{"model": "image classifier", "crop_scale_min": 0.7, "norm_position": "pre", "head_dim": 64, "moe_every": 2, "experts_per_token": 1, "shared_expert": false, "positions": "rope", "pooling": "attention", "register_tokens": 2, "final_lr_fraction": 0.01}
Rows from block 7 of a small image classifier, named by matrix and row number. Rows with one number within an expert belong to one neuron, the router's apart. Each number is 128 + 32 x the weight over its row's rms, rounded and kept within 0 to 255. All counts start at 0. Numbers have three digits each.
Before each expert's rows are labels from the 100 images, of 14848, where the router gives the expert most weight on average: "responds to" is what is common among them; "patch colour" is the nearest of a few named colours to the mean colour under the peak. Only what is clearly more common there than usual is listed. The data: microscope photos of single blood and bone marrow cells. In brackets: how many of the 100.
# router: router (model.blocks.7.mlp.router.weight, 16x128), inputs 64-127
# gate: expert gate (model.blocks.7.mlp.gate, 16x128x128), inputs 64-127
# up: expert up (model.blocks.7.mlp.up, 16x128x128), inputs 64-127
# down: expert down (model.blocks.7.mlp.down, 16x128x128, transposed), outputs 64-127

# expert 0
responds to: cell type: erythroblast (89)
patch colour: blue (61)
router.0:133118222103108096151098079106164116151157126090051145102147104167098125123080098140098165139140183121093142157115096117120154165142137161054168090131134144126158137132161107133170104115162179
gate.1:116143147146079134100150152121146128133086122093125117128121131116069169167058148175108124115126162180064119139214126122120127120091148132113103131154129106209089172197119125130121159091174079
up.1:087122177139115108137160149156193125109062165084114177128156115152100155173071113167120074156123152181085129146201080117135119149124130119091123122109123130163138153148160143088081142130165146
down.1:146123116133152127131116116099088164140140094086205154108171107109112118091130087134090149075096148118150086140121166160121188110078079107113103144139154194136128108216132175175129132150123125
gate.2:146067123202174135078138118133132183124141134085123059165135119118130179082102111158178156151127182122115125157154158152076145124169139131137110141149123071070117096119085093110153147141139125
up.2:079192111081101114146110116139071102170135087139128147086086135118120137145125169118130119122119088145120113110106129133181137097095138133105137062162155143173151181091165106173134135076094089
down.2:190091146163138139147101160098114094130074101133109157098158125103135148098117088084185170137058134138098108135093143105090147187138162170140095150110161070109168154176135099130148099087137155
gate.3:171111122091121102178095182139128153122125123193122143116130119033137132109137098168131114042142130142152129168175086166154107119074140066175141162139149096088104117104034116103079139137145158
up.3:112109177109118074150102183129163092111079148125084144069121064085119144064084102190118143092157152144122116177184078177092118128123156069135148143125105097079133126144130113100090120147159164
down.3:145160137136182158169068150132183146102130083132181208093079127104128082108111099180130172102073168162113132100136124105143120170159099219109165131088125150102171086105109170138109099095126193
gate.4:141173149084074116191112190128116148154155165195134100120110112064128153143140079144115127092059100122144115157157117113130129147041148089155148130160153099168170178137085150182109156152098141
up.4:133124109143075145087110159093128133149108126096105092147103143077090098157141093100136141131084136100093111070185195212104149123105118104206101139154148163152094110140122141081156183086111118
down.4:131164130119136111063157104090136140120100091073132118169106105169185113113152179102131094146158183070125116101094110089171164132166164102149112138080091116148122138125164080101143133061121134
gate.5:133164099149077157180059145128111154138130159176159138112154135069101111141158136090162132144095160162164117101102163105179094136132088179116132131114141168108179060086083142128094128152080034
up.5:110157106103118126162113143097136125119105128174169133098173104130129076117175128091093154152164158124166103103083148107174088166144092169072118114099101212117153104126136142149113101193124072
down.5:138112119156134154065158153115137148152130113104151096161102121156102073151121120116111097100093157065130068069117128152119131157101130124173107136115103134111129133163112090123114137060108145
gate.6:160080130156107131097182119144119102137116117146107124136141125130107099150108168113239127162135119089077194093163110124105081108084132108111091145206142125124072128088131096036198118109086137
up.6:131091146170112076072143092142155131121160120123146125138104107144117096094073138081194131124153113140115131119142071079105126173087183154087137110153128140182121093111111128125176122107087107
down.6:102160109164136119134101091106121098130224078120094121120103156080182109105148151089106150174121103117132130151120148063134126148161157116126167089172142139091102077103090176075129130143133186
gate.7:204092123184106122124156135166154124111103120130107139131133144125147122130095133136181135156137102137058136091165130124119132074154114060173152124183130090082121119032140130068151145115127144
up.7:107158080112090131161122127148042160135188116178155087148093128119190133113126114172065095068132168122150122155081141153172154155118130114108137101101153149140098117137080179161058144132075126
down.7:096131115128129129138085079140124166172163127094128100149133074203085164139101122086143142138158125141161126200091097138177159201139168189094129101123054136155131122120153178180069123161049120

# expert 13
responds to: cell type: segmented neutrophil (99); smear: peripheral blood (95)
patch colour: pink (82)
router.13:158118092101151175136116129127116104091159116084128150143119146096169142123153141083125143115096146130121092147135179130150129073107074116166122169112206107117119057121145099097150179120180107
gate.1:068114179162132113213142161157170059135114160199093118095156127125132074164112137131135121115138131149136150157141092133105056177145143131037109122120123208161118141088148101162105082066086098
up.1:083138131106075181179136168155128100124124094100134118109143084145129090132150134096118097140151123130195123074091162128169149095145099082096099128133146181151113117081155087140134133061139096
down.1:147138166154111119108178157160142180161154171073130102150098083194127131139097151137146135091131114119123149134138094127156187141132124086092097147102097110126138165112167160128098101052043130
gate.2:148100131146137147179091157159150115108171143161133174080127120145155145120122127187178165120146126169149140155086112106148188139156109162107150054139159119113129145158123109103093122112133165
up.2:151095078148128161160079162155102111094139133087121144127121094097156132095135127135150172112146125161135141106082148157156152088156067120166108119111195096109100094144146091088137170139173141
down.2:119134105098123161122199136085115167093180146121096115085102094108064091124141127133091147096171163139160126121174154158137117110068090121088117126199189135131073145154120122107166143094152114
gate.3:129085144137150086147081105146155087157157124161105133128187208074118079175136123127142084162164138133131145142173087128113127181119171139108159108124103147120162165097127142112110118106101143
up.3:129087074128120130142103128135074066122143063101130152124103164110126143112063154190146086137108130067053154089139143128130120109107117100186162098150134129151141127127129135129127157114153188
down.3:099167080171141116115118136146143102134107149122196117108143094118106116162115242179138086075116128090145138175051113157209130126111110144129081114102135122156170158110109154133106129141101116
gate.4:167156124095156099127118142136083046095152134098156103135110218147139119116149125123114122112130145099141089122143146139103145144100179089142105171109152130085089133149100151130110150160147173
up.4:141153119093175117112111160167095047107179120102179092123112202139139110132160101135110081110147173119126131138132147151088130154105163085120106181100152147086093133156096155115115138158147196
down.4:093091126097120138155141138077140057161117136070091087134102081148106065082132100142205110165150152086152152151149135155127123099073130104124086104134096045129136163126151161086143180132150158
gate.5:066161125124131116159142101097176162144067155146117109088164088118121161149101085167091086127155101182080183108177120182138094116120160153134229110177161119130179149107171155120128121111153128
up.5:209071135165105119138129123143132105092127090144109096149134140104086122138154134036182153196154156113139127145084101088159142129121130150102143205080111162155093098129108057131116123152121127
down.5:107142098115092161124135162144085175140181169074154114119124063142170193107110174141148150118125085188174095146128130164161109075116115135162152126171138106106139149117109173183064106148115062
gate.6:118158104118149098134146174053094140137118150137133133113128101126196108096169093100078180072116191142141054164147183130177211124141141125127134173099144128131130120138117133172077138117158165
up.6:118093103158147119105165067195137119106075101140145171125112152102066122114093159099155135189186094066119165061074124132121105106140116105131129122112113143150105157131151079059180130146120102
down.6:159184122171131169159133145089135201069156117194135139138104187124124155128140160151032131113107132192127088118127122125100122183137117148116202132110129189095109106151075076199135073129161096
gate.7:202113124132094121202124163130169085099182109114138120067180163148149219168101163141157133065060166152140166132168102093098063145107133115093086142110173135208090134165075094172123120115120125
up.7:092106141168130128075158084141080157169064120169099148160092139120066067127109112120116101200189087105096128131092145153135140126168149163140161078132072139096172135086175178089093121106084083
down.7:140125069155167149071157101137086115175140097109206195202179097153139151133146137101151081087097085141163077136163152128186135113174125137146091150102136113073133102132173119120076126149110141

# expert 12
responds to: cell type: promyelocyte (59); cell type: plasma cell (27)
patch colour: purple (71)
router.12:102165089098089149178152164097136101143114136234060161092167096157168192143088171149151058146147137133173102130191167095155075092146156106147138107120170048118127165104165120108068139176114113
gate.1:143061121205123172114095097124156165126110138087137163099097152161116091068104097131124162134115111118039149115078177097047138137196032150096131104097072099142127110142176131171150126100148122
up.1:182214131123187106133090125151078130093163107111148078124098157069124140189156124102114121093108109112168157097132048172136122147068175123136113164116168161063116112122041118101147089119117140
down.1:119091116052119123128135170140168126151128156137090106123145109088174159102105128193176175162162140149162138165127131163109139081120084091132151100164149076113129153069150107069153147135104155
gate.2:138142135128139153105136132109095144108169107118146096082123136036131104128164116078135160162069133103122144091154137125119112156048093099138066133186154151131068120098071161125158175126122121
up.2:148097175147158076112157086167169153134096091105156165132127174183084134111057094177127106087141130169116134169117098144091147111167124189116143152097076137105164141169167108167140077141116154
down.2:182144156083151166114112129078199173135134146075184099140090140126159136113142110148089133131075117121077124078101098117113129122123133158147162121074144154149129098103103154147142069111151185
gate.3:130155117180173132095135158149131128153158056129141154113147146114086139195102129114107155158082122163125135087131118139084120163107134073121115125142140181094033107142125129127113133125101131
up.3:135078176111151144124162131106132129128151120093150131088119128121098136122054148134192089122093155184108175091143079124137121058086138150088113146148123069106180122098107127092152102125115152
down.3:103189176116081116123084124093162118144062168126110155155154067211137143126170110130068144182143115124100085095118155077148110115178113135100155118129150092157131158151137130142108115136148125
gate.4:157173091098075179124079187096104146119106131157137101093161123062143167180114179144161119115019119111130143093117072130083153112071134121098148125151189141140127083176054128159131090120112129
up.4:118122174122113199128111169111169131131123141110138160071139137138055086126151168063169129158102179162124139103084154112170092127102035145051106103162148154153129100148137094174106142157154112
down.4:086105153129132130156110184195141166196168132084145126142173144159116178150083120141148143124104099136159135144119073129108107179132108126060103088115104118041172158127132131112119054181090087
gate.5:129160164090142010094171076127111158110129125112114156152126122183148167137106109177109138093188042105098145185164116141119180133180166081135138124146090103121137150151133137133097164115149162
up.5:144147197134109083151152139158112116147136140088108124135135112083168186098108142154159155080152102116114150170098090169122184113115119061107122106160096159113133131078148177132135160106119169
down.5:160117130119207112137160110124126143160182081096116171128106164116117175093095144123148119140164120118121183167153134173106194090140098100128050150136136097109108111089101163088174141132117147
gate.6:128118038128120170110096127164170148090083104133202115160134126166068109140135098106089103091093130112148100096142113098156120103179136150176170125118073175139153076101045098175114134162105115
up.6:157143215130143114117155133094088113133133180147077126073103148092124145081145154115133157140130103132104142139126118144015138214127113140069132121133160127086094157155186130110185072125162145
down.6:125164141106206078128100103174133129143082109119163132160095135142094160150146100105107061149133099135110180168142114216126161087156129150123111107090123160120137149087132132129163075131092187
gate.7:138092200165119134154137089069104178126120131103119117167118116163109136090151090114103161169123143125111077112114183076090160110136117171115096131124116080196130149200140122137129176136217136
up.7:129085133193165130163120128113133086118167138136116171039140130114097128158114119111135113109146156164097151171132112099094083172167098144095100095170132131083124067121103166152125101146114114
down.7:110089102147129126118211044123120157089127136122150142125144104153126170178132165121171077055160113129170144146181077088179149134138107135135104144171109107163118110145154133143064161139122070

# expert 8
responds to: cell type: proerythroblast (48)
patch colour: grey (46)
router.8:106095145159178143115090129175086088161128129158138149069108166134096104133127194130185114159105170128095077137075086200139104192124132175136137137143105145116129106126100164147109065094063092
gate.1:133144101083160123139168134141161127155181111120153114142129105071149110147141136158097131116139116105118148083131066167180103142100131149181136145137105152132065159130098101077152091140073162
up.1:198114184151124134145111063097113188076150123137125178119148178147122163149102085131150138111103143139119133157170142113063130115147081139091120132177160089122138086117155107175145162157167106
down.1:111161130098102157163144137091173093096123129166109080149160168123173101159149133139095136181114099079127078050109144130106083113091096115124192137145085139108170204132173101143149119161138097
gate.2:134113115101090137112182160095102159144175118140119052172161185091154142122137087142064117106092124141127105134143136104104113125039072035159145160154127111135087165105123133134186194120138177
up.2:151064167152128120132187124175093071148141151184115101103102107088175139083089108152147117126134113081143156163111104142128153124122124103130143092168102115110123215113195150111132147124102142
down.2:131166113114133158087131185092098143163148142062155117106072104152053128105123157110112141137142103119110086108143101130165124098083112078048065142157108162147108112111088180143154122120155129
gate.3:152088085087099160157136102119166118081124109106115128104138096071106132157105083121143138163127176138117167131175129142088129145052166137154129153164158091131114092136113145089141141115202151
up.3:158133089160100129123117142109117145183142051140112073198093125104127123181168146121095101132154086120101162149157179142150110127154104094197106142078179175165103108171084115123110175117144094
down.3:116104126155180138161120129187090085142125090144125110157127175084094065153114086091139136092071156156122135151157094173116118137137121146160050183108154171101099108145119098118117150123097187
gate.4:148130131116178155057152190132104103141148115099162106122098155134095131125128130100090109121101095094117070155102083155184122143070074102121097166070114136169123157189096135177126181122057135
up.4:126111171062151137096149147170083103182149140116147101099096110126137106121067148178149124134096118093139096160133058160138117136107090113101085177112108089124112173147125157134093126113060146
down.4:146179131154107089165148099136118097121098040132165082147149127162106133151121187134135168125157102099156108153131115128140170159186181119122107162052047149140131166136119120162076114164113178
gate.5:154139198115136124148090162168119155108144170129098192134198160144164149118141161121176180116091076150128100138121119069112174157146100128135140111114134075124167129121184106143102107117115167
up.5:121105051139120085128199105097110133179133115152147058186040112080105116139140127122093105099176162084144164137132139180172121093092159107127131122138139197165085125131097144092177163103125079
down.5:122132056122086131126143078055129152087094179159111162132122086085172117109158151101113051168152088157136149144149191118138111095154153135177193054160150123105140104122105193142114179124167070
gate.6:119169145115157165091197154065134125111143060104132142071103151167127078126079148080139089127120092110170123053129099131142108152102106110159113145181106114091171080120148118163092153112095165
up.6:116095089127069092160056128154092131119133190188100103196151129065132168157199098123116169129129130118122141185127161115104118099146150158120136079118164120147083151122124120099192113137169102
down.6:123088161136103108194124135170116113190146124142136047093129098086104174164127113169095129091102129099128163158140089188093090166105128150100110121121136086092120152169143120164147098193151137
gate.7:064192084081097135185079180141107105131105176164132113130145129113217114140184168137179140085109150111149140139117113141208129091097151139164170117139115166115136105087118150125121121082106095
up.7:173060177132201098121174104154147104143133141093134114099120131134059105115090050108101122187153066158121156096101139129086085122182129189071118174142109110109107210140126098127136097164165152
down.7:137157100146173137125104076153191154115156116074162133142138122148154130113120124160147143104140151164147140101141098083115123144123119131092151064124107187118118104091093085156190073155084143