Weights of a small image classifier: patch size [2, 2], trained on microscope photos of single blood and bone marrow cells.
Rows from block 7 of a small image classifier, named by matrix and row number. Rows with one number within an expert belong to one neuron, the router's apart. Each number is 500 + 40 x the weight over its row's rms, rounded and kept within 0 to 999. All counts start at 0. Numbers have three digits each.
Before each expert's rows are labels from the 100 images, of 14848, where the router gives the expert most weight on average: "strongest on" is what is common among them; "colour at peak" is the nearest of a few named colours to the mean colour under the peak. Only what is clearly more common there than usual is listed. The data: microscope photos of single blood and bone marrow cells. In brackets: how many of the 100, against the usual share in percent.
# router: router (model.blocks.7.mlp.router.weight, 16x128), inputs 0-63
# gate: expert gate (model.blocks.7.mlp.gate, 16x128x128), inputs 0-63
# up: expert up (model.blocks.7.mlp.up, 16x128x128), inputs 0-63
# down: expert down (model.blocks.7.mlp.down, 16x128x128, transposed), outputs 0-63

# expert 13
strongest on: cell type: segmented neutrophil (99 vs 20); smear: peripheral blood (95 vs 16.2)
colour at peak: pink (82 vs 23.1)
router.13:445405521408461547486524519503487433541543485523538491446530524552523426581546562510504477475498417499459574508489458411594514526452535526497553490518550515493544468497503459503482575536475497
gate.0:496556493566524467537478508413461565473409495505449531567485491530529505489538448429517479503443475484508514515522594570448426491494494451521422507499527523554536532450492602520526460514527527
up.0:497482469562566446531509494429500516488373524526458497529466520506524500558484495484557493565463476520505548559563503540489413505530511413445430504465483551486552513462488540526551430549465495
down.0:525532504456490592462483633528491485492535500494501532482593526539480501532568607506446524513567449479470536450490504433515527534487459511596491484484503456463518462544488484418492457479461449
gate.1:509562510496491488523480424480571529479514571507459479534452458482486548473466464543534493498567512530560399515545547499504488450510475496489520499544535495496526477523494535469561503543477497
up.1:509508468423466519532505446512586470528463593535581470484536537517545522475522523563497473490589459467432448463482500463568538488487525536486569556472564475520552452513555501538539573543453503
down.1:449542534485567487464411426495508517496452495442454402532469492460444511433497477552507426496579518492512520463508552523468478500559501475450512485575540561556517484490540465433459506486497547
gate.2:493507515512553344536501450466496515451410586455512508551488467462521493502523489489503526414444476462495527493482558582501483436520539429499426479435485547537499594487521463516526492464462549
up.2:485475519460551423514556422465493457467449529520574561504506485506578448561555549498532492463451427441447529501469507492539489501492568435565512530453559552546550561441519490540553542466473553
down.2:506559470563524591432446546550525455476531499498469509450515543596476537563533521450512429516552457492458436435498453454452531537572515519507527494521507488497488487545505541501456518526440445
gate.3:556548487507482453522504467443578576427481541475475452500454446486444554488466482598500517533459555458548479487501531603509476438484460421498406511483461485499499516514475538475517445473483405
up.3:527442449436518505543544436409519511475493522482487450571493501493493461551552545548602525440461453453453544515398500512521507500485429429507521532494507514512553490450497528511586541498523539
down.3:464519557481508489492474467485560445512447431466490497463499480446504501526499522484482493547404510501506577497499428531486444526477532499476507459461501506524587526423457551442566472435554560
gate.4:449475493442546518573540506469499485435483503487532431435542559478468497457471539464483584527539476588495557470480435465518530511450484562527515446463542451453452567598493449489418566445508477
up.4:482447489455516526568527527495495473454484476495502429403512575549445470504521532488496547487544499577495557468494463479536520551485477547508522456467529412424450541596487457479460559444530485
down.4:508555474553527566514531488557520486496515488493515479426547523551500517540597565526496472538527432425457465482495527486529487534509503484607482554509473494515548554493528502495528440449551462
gate.5:446483501509493497454408482515461492536501583474427517531508517496406537528497499474559505517524487515507514468588475485449499528538491422477500521524511532499471473464439496480562396526532508
up.5:516534529490467489515543555475534491458559472540513517477500478516603505490514455430498499419499486497506487542395516541487447431425497539589527546482502486499526511507549497524500586463534442
down.5:447466485498557486397491484487505515520517520560496456464466535497438485522468473448593452501495522568456546508447534520485576506554577455459474510513497547522428521455518474485475503454510542
gate.6:490462502464483556517495557509403528471503486445562518477550514506528475498483536462442560501495471515505508470470470450523528521484523540518484507422537493586477537523591445468436481456449416
up.6:519595502497467479501483432489550446526531452590494500542458437488475527513547502548515409476500519458508547476536539529487471474500539503523538489554524517483536433492460523535566470557565570
down.6:505438543482445493503473523505508529462499508491503506485507462527492481476498460497481521474494559553561532464523466484460498545501459484393526508476528503507424474477478517495404549556443458

# expert 4
strongest on: smear: peripheral blood (100 vs 16.2); cell type: platelet (97 vs 1.1)
colour at peak: pink (80 vs 23.1)
router.4:515500452519568574496536484526508510481493458461473463461523514499435546385527481526502458529468505547504455443483492522510487506498539517521527480528499500516407538577486491524482508509580539
gate.0:507429555518448437474443446463483491550498568491555492526530494474480432501440475526454496512483526510479501532530487495525498463534526528490484532492461519465547403468539447489503549530471483
up.0:497508518519486521447537517501474488578487492468420539479512509498555552529464515478488455509450546545514500556517514526474557559501497550520493538486524463444455505447521515538566404517500490
down.0:502525522493503530452534519505541480465556548510432484469494437553541515503546500515506439418466407548550497498522533462480452498429561554503481517587535515528467517529505537495510463513521460
gate.1:512538546535474514456443507517507477511475532462470508551440510497562443541452501502487515504528577504469492445529502496436539507481498476497375448542449526470527457523495534478450590572468493
up.1:480477475556523491499474489503445516492474448366536461482453557572556475480440454501522515473525562522519563497528610540462437465490555478415479451576527546510524436474500508505497493493531491
down.1:453525547511448521535488602515501492486525551502455412502567511511477576488500460485473479449413515463537478456526490460512459524498569454484436528467540453495491491538464512482452486450529475
gate.2:502517425488491516543460460557578493510471582488488459506451513504443462516554555532512551496490425439512561442504515494518477548589485507505485470483418466473512450523516484445481530556519546
up.2:572555478499469523551490467559522504430475474475594483495480495483484446474535520611422516485481445441497533438518503499530441530530523526539494466461435433492498447558550496450501534510404442
down.2:443504506538528470519460510515562548426539516519451496533480537508401532489541500458545471488528500566481543449581437479514480498500427512481457550558556492451509478591459490469456508509608521
gate.3:547500428536528532613529468451507546460489479464470485511458493510509466457516458555471502488471563491480508524443523584483476455550552538444507492512501465446482495575499471496457534548569519
up.3:531562530548489516500490533482525539466485526430557469500527484503464516527491615510392497484552410433577501465540513490522447491454557462549506461495549498474473422471557472451496488454450449
down.3:468488498457499457494458575501520513488527491497512469470473486486443487555490594473507457481546491537496580443512523522573518482494517518432486461509467485460492442500506407412443485507579493
gate.4:543462532556431424493478487461547545518478559483461427450448498528490522532436467524510478488495564490499541508510543533435452452539461519500536495478441527562510486528495482499467506512482473
up.4:507500470480507499545492414504492506484453530460516460546483502535513486476375518544488486549590467523499514466542551536473439446492456494495547525497497500539515522517578482492467509496525508
down.4:496556495510523517501566510540539491515471534475604446464469504498502532569531555537503522505473408432566479482452479536555529472497501431500501431561441485513570477495513459477512454519479513
gate.5:506515473481491495529477467515494554515472499488538538520462497482619469484527409469543511474536481477451493471547487566536479420528518516524512486520439469537493503549523511481552579481508521
up.5:515489484468563513490542476533511573477511428530527542494540495434540513465519504539490503485535428459410491500486561537594477464514482510505512500524466491524480588542443471532476515438558584
down.5:530458528492429512495497557511466469465543546461487521514491494515583501603496498486509505511459484512469536536491495495563532598433516500536415489490498465495543433475518532510561524532505400
gate.6:493409459508538522572532454456525528498512442479518511546466470472498466439467391536566552479490589516465499519438556531475504414609476551444484506533409504463452539541451533499452590562548540
up.6:466530572533467461468479502543498439508514532452513482496466519557480500575513565433484445503499384514493514473527420502473511581449548445525486464495556540499563464458559483494547415511469454
down.6:551451516434530435476452470491432539492522516484516490554476520445481510487429562490535515509492557573550556572503492535545546476464495519405492494513470493468496413498526425410479497519549491

# expert 7
strongest on: cell type: artefact (93 vs 9.8)
colour at peak: white (67 vs 23)
router.7:520541472568422522506442544571497560525512471534540506468505460589486476581428549499487522439479505488522560528523568559487516541505512456521499533513432540482466446503544506525480531551454437
gate.0:467449531511500457429528562522600484523502517505534489476512497493438508546510521544465534595483405442453490525515429409526497511481463436459507513517544510467536481493463554511494513499520566
up.0:539469482498475514446499576504577522484466503555536518516550455493451523488515520532459563558499481442476429515475478388503517540460451439513470508494532496440509474513491589506531564486446513
down.0:563441550545447493547511532492443542500526495476518439477482519513568437508403490493460539476487512492495496581436473537497546489498508530438534530420494483437509470523534508513414599518491433
gate.1:520543482549466516516502523535449492505478520538480535454493510567546508525520590479498487477518459507586460463535552417544481538467434494538499514501523549425515503412549494530570542540487439
up.1:459501533460558536469485574499471528498560476488541515486525440465457559431575490499432506528495536500480527522440502522458537502436587483498497443532489414535472452568492502453518438440493530
down.1:392526527567422522526427458547452539505474530419477502471486536558508495481500473492569483499449537508488506461506450464482474510461465489561536557532434539555491526574548474499459480528517525
gate.2:512480508459457448506537560464561511451425481538533497552586460507504472517491524514465550468491470453492493543532518530481403507479434427499527546459519558568520554422450570553523432462485511
up.2:558524485496484504524545535501513543506417463530550492573557427516501501514462540472387543450477516444471509553532535528441427500448464462527481515447521549585518529479506548541510453490411471
down.2:502436544496518504438514515472479462560534525568520503535513560490496522466486448530530497503525561543538469566461499466447533489601529451436491502494537514450448468510569477499486490516450473
gate.3:560501511526506459463484485461464531514560486488479460502428452465525550488538478499519545409517464507479502530455515586543481443573586496545497485474454497480463493576542467469533536539597482
up.3:504546505447434523530501437497513494520521450554458489530485448460496599563541485462496522447491453464454493472456540480451570576516531465542451472478512544577578545518478513556509434491460508
down.3:423516528540508481493440563526528466516480493536509476432550534465437444517473496424507482582487484570466566484496417543539506448482499554466550533554487477485482438524476461467465534457526532
gate.4:465497512446498465463529499464529482481514504510510471479501542499499549492539442466516496469466535562446471501499505508472450423532530589506510475506502494495489569556448457466457423465574531
up.4:500493438466520470556534522553539437481508447505554539537514487506551467526486486511459527490517526479538518494536529492542525559506535508497510516527458443484435557426514557528529543519489455
down.4:494559459477501509573519461603513527465420471559523571530548515520557414443515466535467513519583529498482475455532470495536538558487502545512501506483506503569519561458553543534507457500443482
gate.5:494512492544449500455490453483533527614450514509528499524450463513537448528425473539570467452489436446476536587506597553513478478456570540506528535588495544496550485485523526503553568524464546
up.5:538519447487459519555546490507493462504495443442519501498518458540561454457476516544546524554546539420590437490547536549546484500406481542510565495536459491467495495447524536535534578502511502
down.5:500479486510537458392537524435538495467511503528499490513519502476502488492499483498442513439549457482501470577423519492529495414560502508477491485480564514472457519487475493517577568454543512
gate.6:478483523431488475513441548425533507527516564492402415506528578458446526446468460548517501499522515504484507473489469473497487467532504569456492484455547510515495538532472467443539496470489473
up.6:532476505530415504521479540494528521565449591546447498573500566496528522467439436563476517444548579480533451506599543461502521503503546623525478566491495451518466444478548503500561507521454511
down.6:509528555495457529468487541469597431511576522467489447486490546451525559463395461496497503516436550460513478541469554524484527466491556520466541513523407477464436509507520442408476474507469508

# expert 5
strongest on: cell type: promyelocyte (47 vs 6.4)
colour at peak: grey (57 vs 22.1)
router.5:491499458536501458466483480497583487508462533474429493550450433513458493528485474491536523535484502489571517503595521505427439492468522428453472548505522549475547445503446573501505461530507488
gate.0:497443573525456484559474541476429607502521486468514467456503523567496522497508540510443533466454509487523549566498487516521570511542468528444462533495500438537471500560524478440445502451485459
up.0:545494557541521482536525502454478510531548514502463453492461516550448602540467486460486450476500469507522515539541491531461561498505455489459452549507548491466496487561532496552504463507507521
down.0:439592528494510508551516462493588483432513533526542439525496457444535509454545504490497526476537485491486508395486476505551453459461485584522524461531488440538517507557499460534507423451510472
gate.1:532567511471394460523476497452502490513498533546510536541508425479573464542606449493464523449420523503465524553521465500495505474468528524445492552396500549488526551489477511519555446548459468
up.1:448446535492566542462483513604501447500548414451592475427560550515501509477450541513540468547536467447480517440462486457517526498497489487548574423573495502530480434498548493465463557440534477
down.1:488490524507453485457532597473525515507464541496458537427596541472491457464550534478517482539521515564448422452452450441525545580504473525503526518472590461492447539475465503509540522479523512
gate.2:479568481494517521495511443482492532448527562370542498514483487447548533465531498497500495508550513487544431474500509570515419458489495540511571497434459497495480547492508447525499448509519498
up.2:510448526447507489541529506428493552436459441532480413409545520523487483441493508554480552536490539515503546511410453473503483492458415503479493444511544510512468521594448547522466553466477535
down.2:493514449489546495541565409543574475490432470543482519478422560470489467534484509517527480522502425545481582532494491523558479442512471547470513429561469523506562501451494483499525557498510566
gate.3:559568487485422484593505522508475601466475538498521464524483514471476500536515502533446557542493540436530522592525495508542495533517455447449468543402427481422540512551500564530495489522495463
up.3:465475522518507451472494492444513427504501550556537473468502553475482479469515462537549490479430457517473545515386480477536629415521516486553507501506484503564463520474477472482558541452548563
down.3:533565462531504526492542507457561429430550513477438399500465491514451562534498556458498528548512430488550460423503509512445415521519519509513449495538552483494533544541458531475485451529532502
gate.4:401537549514476488435427544510465505481519482518451504398499567454506428489502498524509425525538453547445543443447489460529515512484503534527534423553441504541495487520511510474460600507541461
up.4:544517461477440469498466558556542519504503493504467500529509471531457532498499484488499524474460547500551478490544495496477413465580469489461601472455445501476405552523528421455503480495434505
down.4:499514483491492492437480501522553400428504446493569474541438496516513549574471573569439482545420505424532494483487464473448491558519541472467477522565475496474496509462542560470505564533501496
gate.5:490543504500464491511442490489502495516504502530476499459522403492477582501541485435518457436483501425549541502510549486454467484463566487539507552555524573593422478487501427519554483457451492
up.5:483436478495567514542522498576504477523492502469575588493459569583519471510401473544486463544476448505509486536521501544504545484539556501470554533520497516540519473515591519498449522525536463
down.5:490570519496496497527508501460538504439428586488423508510554514479458496396556455507514503539518541517507445447549447445505447491442488542586516509491537517551447511453529409526575548445466532
gate.6:508476502482478511551484510508559526489463582403511518505516484533570445498496502492506497564512516511539446462520483501514401518459468549543618559487504480498517456472519504526501488556489498
up.6:472534523541577507552469536454470437513516478598487533549530555542502490528505483518505460496494465495466556531466461520477550504522511489448417497596470523565510487500484476463516500462523453
down.6:450489486455527525521518507579524450497432503459454496505513534527479466516519548424551436590507443531527592467520523555488485576441477461503497440553510547518513519478506514452485444479523554